From a checkpoint of a small image classifier.
Model: norm layernorm, depths [5, 5, 5].
Training: adamw at rate 0.00096, 7600 steps, batches of 256, held-out accuracy 84%.
Rows from block 8 of a small image classifier, named by matrix and row number. Rows with one number belong to one neuron. Each number is 128 + 24 x the weight over its row's rms, rounded and kept within 0 to 255. All counts start at 0. Numbers have three digits each.
After each neuron's rows are labels from the 100 images, of 14848, where the neuron reaches its highest value: "patch colour" is the nearest of a few named colours to the mean colour under the peak. Only what is clearly more common there than usual is listed. The data: photos of arthropod specimens (BIOSCAN-5M). In brackets: how many of the 100, against the usual share in percent.
# fc1: MLP up (model.blocks.8.mlp.fc1.weight, 768x192), inputs 0-63
# fc2: MLP down (model.blocks.8.mlp.fc2.weight, 192x768, transposed), outputs 0-63

fc1.270:119119172119074151147130119144170106094160098111156117106131148124111140127157123118131120086098142128162134106172103102155139202102146115083114127146122076085101075105087122117128120130126095
fc2.270:167173141124137098117144087115119153116132134102138107164131132137100138090109116131137160132110116126132132163071168154141144152119118093145076147137113132104135111119174097092124096126108124
patch colour: brown (43 vs 2.6); grey (38 vs 8.9)

fc1.571:115122123132081128167114120202134092129152140131125136039092139098110073130143141118131116144150119165166133088174124150133180150135136154107144120171121124097123111132048097128147131121127114
fc2.571:076115110073110140048110154129099140148094145139164127125127156118136131128124152084082139151096150159202077102101131142099121167103149125116167097092124141119139116132109132159137171124117099
patch colour: white (76 vs 30.5)

fc1.649:165205159147121118108140137103179133122120125137140141140112138145148119127149118152134090119174154140148131132111126106109072100117118122128142143076097132120143084123133145090134137121147143
fc2.649:132124136067135122137130127132105131098141119135121145079113158105177110125105094117096124106147121165188118151119128133137151121120127108117170120118115190110143134131119137131126157149138105
patch colour: grey (47 vs 8.9)

fc1.674:097120158133172103143139188077120146089163138133168126107157102088105137107115100136144106118080161117133156126129123128161102147138144154151149130078139117093127119159118116132126119111107153
fc2.674:124086162167171125190155100084183093111125128136134118139086170122115110130131097172180082126123135139146203138140134148135111142121103124140098127142119094127135156119098104110116140105104124
patch colour: brown (29 vs 2.6); grey (28 vs 8.9)

fc1.235:133145100104113116145120164135125112137116132125079159109131131118116149149157108106114133094121133140117090118154119116098132137111164113104155107132132157163052141128119131153158157131135117
fc2.235:144125104137140140106140131127138148156132103138123129127107118167143137117095129181140170128121084162080119153119118092131112125134088133154093164126087101134157108126171115126072120187124149
patch colour: brown (41 vs 2.6); grey (40 vs 8.9)

fc1.688:130159123156077136146120082141125116127103111132095122138108186135122112145114079116138125106150122173141076162145138152096139097111075100110093127160145111122126139105143104121114144097116112
fc2.688:098118144166162127181152102106150103127152120153138119144099162106095145136106110142152066142137137065166152113154133125124134143139137095152137106146159150119130154085125094124134146118071089
patch colour: grey (27 vs 8.9)

fc1.747:105107120108111096171121144146127094131120153143121161059105120122140108137151133123138100130127135131143120083166132133123149132134143155128149121156109156133130157150045174130134158120117139
fc2.747:153124077125119128070108129128082172168104115118187127121104115159150173108117163101099118161131130117110100098153123135106124162124157137128109124113124125158148138129185166150132134143136144
patch colour: white (72 vs 30.5)

fc1.16:119133136101114129150094121161105103145135130129111142119152115118141152164144129104104087107132139116141103142160136128115133162128145131120130064140132139140105130102109137147157139134113092
fc2.16:162134168121145124123101141101087194112126126095134100096142124092106130120134110122108099141095115118124141137123137127149130132130140098133098116173136184086105109126168136132149130105134133
patch colour: brown (52 vs 2.6); grey (35 vs 8.9)

fc1.289:130156130124150102120151112099143146123086143145129093154128157138129103110121126129140163147137149141109145115083103143160128151112130147141095190146101107135181145120129138128134148154129124
fc2.289:122156120137098141100122124131143154156111121110134150167156148130158126114134084130119165099142108172128084110084096105122120085125103136094136159100115104127116089162129172134113149158172156
patch colour: brown (54 vs 2.6)

fc1.652:145124124147126129122144127124127142142102122164107101146116129112120106107126160125152163154119116172089134134082132151122110088122127154161146160125116125144165148139150109142122104181128181
fc2.652:147132168108143106147128159102152137101167129138135147078119121088099071107139130159182108093117113136163166137124135158148134106147137138112132105128124110091109123132128092103128112136111163
patch colour: brown (50 vs 2.6); grey (44 vs 8.9)

fc1.561:171141084152129138107146110183116127177119116105125118169086081153153129122120169122102125164121108118102137088139132122130159186143159127124124134158141127175135120098136170132117109151128117
fc2.561:167153159091128118109102098104113148113113107138126129080128150151167109113115069139127125115137096166172126157105134101130133111115115129109137141130107133117135122151123138092115150102166140
patch colour: brown (45 vs 2.6); grey (29 vs 8.9)

fc1.344:194110108099141103117113129144118124150133140140086141117170106134167090124119168128099154145101094108108126169146147125125167159146140118130092117158141115132097141112139131129093094158113142
fc2.344:135119165079119124088125106103141144084120118151122140098109151099179163118101115133114088111108113155167118174131108123116151104102099124125161177104098121121137125129109145110133151098139118
patch colour: brown (39 vs 2.6); grey (27 vs 8.9)

fc1.167:131143145180174117148100121113169127123103113165176092138097148151109124129107123173175127140101148105132155129132119140131155152144113116142124155159107131146157151082145104075115128106101121
fc2.167:135109142134154135158100144106138131083128078075130111116170147098102123136128118147113127098139143148127176117146106101134103154089162147132116119164166098120093097159108140115116135098142095
patch colour: brown (58 vs 2.6); grey (25 vs 8.9)

fc1.269:137130145135095092111103107134151163091132129111197140134119125113105102085118112145170115116098057150155088136116154117148156128140080125107123127115112147113129123139137112075074139111151143
fc2.269:141156133136132114191136119164152135157151129099138174118121132137090110129131128142150130136103126144143138116135132132148170161162129135107119096187138143108150108126086134117131127125111094
patch colour: white (74 vs 30.5)

fc1.557:139139082107130153117129155125120142179106122099104149130144155139137108146134125109085115129156140136169143108118100115109126104131175132114129110113146141171144114159106168161138139128159123
fc2.557:087106102124132141116150163123130140075124146133137115109122141082144113138148144146144132117141178158132165114154085169148103103117100163137143157112122127130169113162112121131173139094120124
patch colour: grey (53 vs 8.9)

fc1.657:126180132131104089141115134146149156152136149112122147123141108127147132109126122108089122123093112164126114121135137110173158170140173107117153065164141143117104095100126134142130117099130104
fc2.657:177111167119120105170098123112167137113129124118105142097134118123129150102134085161128107089091096135154162134137133111159153127153124140089117125162107114096094121118110126096125121115162128
patch colour: brown (42 vs 2.6)

fc1.530:126114165117135135111131134076139151094160094136115098185170088115145145137102094121128147101129099089104130184105109113132105058119112082141087148100150098100127110126180090113107089122149143
fc2.530:154154107109101142073088108142119168153117110112154163136120163173190145113131136131117124129166110155117104102151108108139153126121127144111113154118098131141143122157146179138116149144170101
patch colour: white (68 vs 30.5)

fc1.623:159164111106089107158132155195131153126128135108155114096119111116122123107159126130135104106114152133131143086171083127157150133163132145098132110146110122116137117133128144108151107102157100
fc2.623:136131089140140134062114115118072154166120097107153135122121131142134144132071151123123118170128104154160096093115147116112095169091162137120155108127173134122143138124150137153097156142133143
patch colour: grey (34 vs 8.9)

fc1.524:094125127115118152111138149122163069122196132149110130127116140123140152138120130123119126117154151105133137131197066105102123122100112122118116143050125096141123150095122113164132126150150108
fc2.524:162150142108108107105118123139115205100143135079175129121153125109107099102130127131125103118123123152159135128110127135184159136138132119121145125169117171102140079161134155111140112104135094
patch colour: pink (90 vs 57.7)

fc1.733:135129121158119120163109131116137148155085132121145129128129146120102125092153075132142117096110102157125095122086144115132128122159145110105130085119117149171116125165155154140125138117169142
fc2.733:131149125166128128182121122135141125173127127111157142104102190143115119125132092122123092113147136149184149076110121133148142129159157110092167085137130141126128101164071146150134158111136110
patch colour: brown (35 vs 2.6); grey (35 vs 8.9)

fc1.498:146140140128110132144119116152146119145171130097143133131134141130079134109117117130146109104130135074162147076140128118172152186133140107050121099152139111106089074111097139140127120096141084
fc2.498:158156115136121084168134113124119161162108149102142134107123139136110111077147112131140149122115136153139147103086159158170149144170144108120132079162125146131145102153123140115152122127101126
patch colour: brown (61 vs 2.6); grey (32 vs 8.9)

fc1.585:116133121152100151141103111121135145090126099124172113123116156124095072127073128130177121135113085130153098122122110116123108132148064129112132151154116150084128125080165083105067137115137119
fc2.585:165117129110124118152126135140134100150177104170110162109105105124144112138107154145164127128134067117125121147159117089128130130145118134125104127152128110128108164097140099141093098160139125
patch colour: white (64 vs 30.5)

fc1.138:110149158119113122151100123158144104120197144101136143116137104109111134109142118124133102086117119077138145103149148115168159177159141116069111100149137124084077086118096119104119106100124095
fc2.138:168145138107129086174120114115125151127125146095140138089153115129098128093141088139145133110094113141133172145122166139168151145169134093116123098175145142101113114141140113092147106101109119
patch colour: brown (83 vs 2.6)

fc1.276:113126155089134133122128196100116132100149123101143157120151098125151170118149138100096128107107182125146167121120132111146081158131157129137165089090156147089114112164140118137146092121146119
fc2.276:160108120121143159112137118124089122139165105117133117104139099152127161145120136102121148160092123123158155133127157142113114165121152106120105081158152110077151119131160103128110102125129125
patch colour: brown (39 vs 2.6)

fc1.288:159119117132133140135146113086156168126065122107188078165141116164133146106115105125110122134089134114079188111119119142137132110147143107132130138152147120101164119103160118118130090122171132
fc2.288:141121112144146168140107131103107116157061115141109083150129155141083126143127107112132142144118121104097112116113141114101081130115147117158081145138143131172123173098143146122126176155139150
patch colour: grey (38 vs 8.9); brown (30 vs 2.6)

fc1.336:118125126083091109105137160155166123127173152102132185143138115113152173098136115113118153064120103140122131122113116138127153118116142123084159112080126110141118102174114164149148099143154106
fc2.336:100111099145159132118136145102131108101137103139104162120119164130160099157091116166168134125145096183138125118118120105118119133121112162123117138156158122127139138155125117162083151168115142
patch colour: brown (48 vs 2.6)

fc1.433:123124078140122151124128119175087136128105173113146151106101154132156146138157143113114121141107154170099141096168140139101129133152128114131163058149135166106147142182136127117152123122092109
fc2.433:138131110125147146102142120108131097156128082181137146120098152175183143147083129144148112157174106115129131111164097101109110119135134143145086148110124113143189168125153120128095137149136152
patch colour: white (66 vs 30.5)

fc1.281:161109052137118126149137111188106102202113158140113144132099114153165102093143140120125133154141144158125142101106150141092147163111163128140138078161113154157139117144086157134151129161110130
fc2.281:160155136124142140092124076125114148157119093131145109114117166161166152114088118153116125136175106134112120132125120113143128121133121122138116154139103136143161113128140155129105133121168143
patch colour: brown (41 vs 2.6)

fc1.160:183114097152158158120135125106150129118085083142154117136111125169121126125134129149153135149111137086094127130132103150107109127101108139159097178154103123146194170128180128130102139163144156
fc2.160:137143169101132066138115158099135144120152100117086171093140104090121160122117113143125138103072096139124117165128141075146155136150156149103149144150108130101091126144113133108106117129143127
patch colour: brown (42 vs 2.6); grey (41 vs 8.9)

fc1.60:113136111150132120101162095121158143075129132151159105175121112127143131121099151147172130143100129143112150140115113128139112121125092128132095156131108096109205127106141099100124090125124147
fc2.60:146137169157112116157131107134181123122104124156104137116096126125113136131120136174139152111092085149092121143164133111143141130165112166129093160145084114125093153118133122123100129160121128
patch colour: grey (49 vs 8.9)

fc1.521:137087113113157088121145146092128147092146131123162136176150083115136168091064138124129111100118133105122121137142139142134136117089119141128104128096139129159129139120169128125113097148129174
fc2.521:135167114119126122172125128114125099171063141128105143117146166164150150135154103136136145138111142148122132120106139137101145123154132107136148126155117188142143150145105136115145150117113110
patch colour: white (73 vs 30.5)

fc1.320:108102108157163123111151114109140188100131123116153119173165125122125106106108141136155141151143135151131141147123110123141119094137093138123081148139100113145152108139144131134093131157158152
fc2.320:189157147092136151123121103153150147105144108122126130151120134144143119125160141137148113122165104131133124140123117128133129100112119087141091171140103128133173122136152106102142137109161103
patch colour: brown (40 vs 2.6)

fc1.0:042161161130103129130126134129125110087156126116154136127125152111126129132162123134127078081167169159151125111128115135156135123125106125144128105099105132102116101141088128113155146092123118
fc2.0:185104126097110137111099134190122140107161145102128166104138137091140117127111142101131143100116112156196102123134140118133136172106149137084132112135120124105073128148105137132119128133135085
patch colour: white (64 vs 30.5)

fc1.332:131131111129130098114107125112095158123090121133135132101125134135126134100123139137129129151134139154119127116148171126150164122151153166150142151116120160140111175137121179099145122086110126
fc2.332:085108127174119149101133116146144121131160141139166168172105164119142107124122121132140100118156114163175096103116114126117141123135106137106162122130117121098132108147122107153133172156121131
patch colour: pink (88 vs 57.7)

fc1.724:139140136109127142147103143166127106160173115122092149120117134088140116185139137123086112090118112134131074142130152107103150161164140140116188074136142147122059145119136137131112119169131110
fc2.724:160158114099097119138104147141110153151117128132084164093126142125148057101150108150145157085141100150149106132093112102115130085140149153078147114129102134163103121164111160123131155135169137
patch colour: brown (44 vs 2.6)

fc1.15:164152142097112123112119093144103154136094119122114124130115153135126153106106125132105143156135147124103140150111147123149125132109146129144145187133108137118147135112105146090146147133127110
fc2.15:084105103150108129139166122137133111130121150142113152099127137109176101118147119149129099119146124165166102110132140146126140101126105135119195103110122154113179133169081136157150139155126159
patch colour: white (61 vs 30.5)

fc1.630:115128080127149139123141153109122152149091104155105119148107137140150142144123148139123174154138128174103122142097124130107123055124115168152137161123099135174159156131138125139145123176128167
fc2.630:148138150103121084149112141098137162122127167105147120079138112090102116096154110124154141108068128142156160139096171175151129110149132106110127091129115135089105111158135109091156103082119152
patch colour: brown (70 vs 2.6); grey (29 vs 8.9)

fc1.154:145129121118162140058119138135124134112148100148104104140108128141149083127097208120124139179167139110146172156121107133149114093115122153148086160100129102108165129133137115129112105144140136
fc2.154:163144099156109113157127152091132145136098146107180121120108140173102166132128100138147141090106138104112138103164118136129092142161122111109126113136159119137130137096167096129121118078114101
patch colour: pink (87 vs 57.7)

fc1.177:144142135092138127071169124125171122144123148129099136156137132139190124121141132110104161140145150143098128182086090148119140109075135132128146160101128065150126115141115142132140114217149123
fc2.177:118116157115143138136149086074156120124135117164104161171150114138170154122089095143107118124149087117138122172116123113120131112109118134141116141075119082123132133133126147133092122142142166
patch colour: white (60 vs 30.5)

fc1.583:134156152150097086135132063142154142108082153136139114147108124104115116106117110145148127136079103149072098138122144125153157114139108114143145127138117145118127144062156120080123131154112141
fc2.583:128131106086156162109144145134119129140129118094145099123141111159120161175129184103079141168128173109118171125181115153136116134132151112146112098146163153131149104140140112140140103097116094
patch colour: brown (47 vs 2.6); grey (34 vs 8.9)

fc1.466:105159110132111096138144084113137111176129144133129106143114123130123135115136117133117109170121102134128138165095155160104148103164135091163120115127141160120141127147132104092144106084097147
fc2.466:129138131091124159088105128136115115122114081154105121100114137113171111143127135118130147142143102124150086139115126101104098136103129152106151159121133106124122147144121162125112172184164163
patch colour: brown (32 vs 2.6)

fc1.210:138143118148131103115163111096115181106071151124121112141106139129126110101128142146162168144131133120094152117110097132174131125142128161143109152155143112141164122130140160137132127147129138
fc2.210:155139123150081125124083118135100187119083114110132115129114177114106087115127106123132124093181121178129082102107103110126128118133151145112142135149115137138115104140119168130131171107170122
patch colour: grey (49 vs 8.9); brown (26 vs 2.6)

fc1.180:073147134146098128124126112126093132118123128094135132109120160124113119139138129139131126124148160137100092107158131109142132173136136138130137140153139145122105117137091177120138175124112124
fc2.180:100137139153104130094110115157109142140115143126109126134134135091122097118166135119096130123130128151097083117110142126123144125139128151106139130165113147114109115144105157133151156163125151
patch colour: grey (34 vs 8.9)

fc1.94:104125114132149135155140153104106098139137110159078107124124119134171147144140162132100116141165201121123151124154085151129129121118163175141131141107138114142144135106117140172164137141097144
fc2.94:159159128125129111172109122161120146136150123089146164093118130127083091128118128132130124125109120148162134099134135119166158158164146137095145100174128168099132113120094154122135123127126088
patch colour: white (66 vs 30.5)

fc1.252:106138121127151146127123165130118086129175110144121172127104138148125130166121119142127119119180148109176128087165113107116134134108138170119153126103142131162101137155101133130106172111138122
fc2.252:174142091106145184096142121159087131177098124120104080119151134137146119170148159084077182176144140145110136125101130154117073117113146075134145110132135134124164110143158115142138119111121100
patch colour: grey (54 vs 8.9)

fc1.347:141192106116105166090128085131128132126062122145121104139112155126182094127122123120115153153134142194128100157104119127070117094118102091137122162115070112135143120130132139123135144162135125
fc2.347:124112162150145101165177106118176109091149151149119143141113116102129076100114105169167097119121107144105159151121131146153153133143100153154148133154097105118140140121108095100133113149081143
patch colour: brown (32 vs 2.6); grey (26 vs 8.9)

fc1.702:089129110102102136132103136173112105142149132131136155114139110068140134157162146112088128074133143145161065150139124124117135141116138122091161108110152142112089137164071155153162135123144115
fc2.702:138177136131160114104114115118100147127169073134108137135157134128131114142090137148121117153211127144120122157124128102130123142100148127137104129186157152124142127121172141107106153133104096
patch colour: brown (46 vs 2.6); grey (34 vs 8.9)

fc1.65:159128095136109158131118141118107122155062110180126072148116148165180165144134120116114151151119142168093116130126098113090085102127120101147160178117101130123165159100185108129128155131128130
fc2.65:121126129145145110179136147122139118100164134132121136072100105133095086124152116154174117100130146106129200122170112159157132123171114143127142113164160118093136137137112071117147103113101135
patch colour: brown (63 vs 2.6)

fc1.172:095115118144148103131126097121104129151108186126108169101085097141109124139167199144124171118125106099071108106148145124164139150132103169126119091114155138148106144145115124137114085138155168
fc2.172:102119160135170114151129152089135122111127133119097105103122139148162134124104137127125101127133160125158186118111105124121119111097143138159082143132161092137150092167074179087131127103135142
patch colour: white (63 vs 30.5)

fc1.215:122135076115141118105150131119110148136103144160106134139122120139156096137128195127127156131127115183118128151130101130131121057143141147158121150118104170105151189150159098162136128159123179
fc2.215:167165125118133106148132127136135135180107129114123094113098145130095077093141136134118134147122135154122148086090139152154163138143153122132102107176112147153146106127138139123136143166101115
patch colour: brown (50 vs 2.6); grey (39 vs 8.9)

fc1.156:130128103134150131142143110141162065158146109158106121135103128150139107131099167125107091155162115136120122091156087109128166141152148138135115103160150123194123142069143117142105142165086135
fc2.156:181144162091103130108085122139118146088128112110129109107156172120126151122121102092111124109107119133196109130120129113132134145100148111124139137156131148095092118127128138115136142101156099
patch colour: brown (56 vs 2.6)

fc1.767:113135106129107132098123147132133148128081109145155120124108144108100082132102124127164162122079078167134106122116146109125099132126107145112131147137082128097122146127159092112065137122130130
fc2.767:188123153119127128156125132124147140102178102112118139123133109114075105140119116156166148116111084098100155156149125102171117154150116128105102145188153088092119133082164071116100110144127100
patch colour: brown (53 vs 2.6)

fc1.27:168137110113151129109149083146154121124135083156126130162137164140149121117061103157161131142163105139125128112099104116138133132097147133155091159141136114131150137085185139101094148146118113
fc2.27:143102169162154127158128130101165133152154097125127120133121105126101132125117143171164117148116101113100184149145130112140113149124122142148020136151130097107112111135115108100087084130136170
patch colour: white (62 vs 30.5)

fc1.454:154151156126129132161090120115147141095111133116146103154159140106109115095111098140143106098151145116141132154133123129139122115131162133135144145104096162129139127152118143147145160095159128
fc2.454:145135158117134124161153116103164133116114110155128110110109166113140112125125097119124092080159149163179137124117103142125116107100153110124147152113091113139158123154089164123144155134124121
patch colour: brown (53 vs 2.6); grey (29 vs 8.9)

fc1.483:138071140115166104120142132051143171099115118124164136187173106124148167122097120137129111124118112090103134151081145109133110096093127119154110124099157131157132138139190134113112110118145173
fc2.483:088150117072111133077106155132110134170075161122158129099126166139138130118138120086096148138108164151172100083096106154121144140156135114109163104109107188106132118168100139141155160110135103
patch colour: white (77 vs 30.5)

fc1.388:121127110140153148138121170126113104145139116137125172107138138141140125157143120119118139103153140145164154094120114109124092150117140180093159116098135114135102106164067139167128151126151149
fc2.388:126110123077155176119127122146110123134134094122106110116108145145133142185116152101081112153152168106176136127161116140104112128125132094134124120150157161122149138120138107136135139106104065
patch colour: brown (49 vs 2.6); grey (38 vs 8.9)

fc1.562:149101099094123126138156137144090125161137145098113151107162100132141174165169154087069133150101168117108142129124153165119103149104191100129129062126141122128113104170125142148182098123124091
fc2.562:147138149087156137135124125116180118144158075162128134150125091141140172127086146159137099124120095106110148137158113080124151113155141135144089128128124103145112150094150116101088099151141160
patch colour: brown (63 vs 2.6)

fc1.553:144116150082111106106137148167099136096137181100109140129162145077132114104157144092086137131126148114132115145122155155124122121100164120111173119114112159102123116127090155129190105139101113
fc2.553:118153161148130131133139098056170107143107119159122116142122146135143162134105071146126110107134130142113117122124115112121110087107110110150154174048092106124132148120127131109107138115136152
patch colour: white (70 vs 30.5)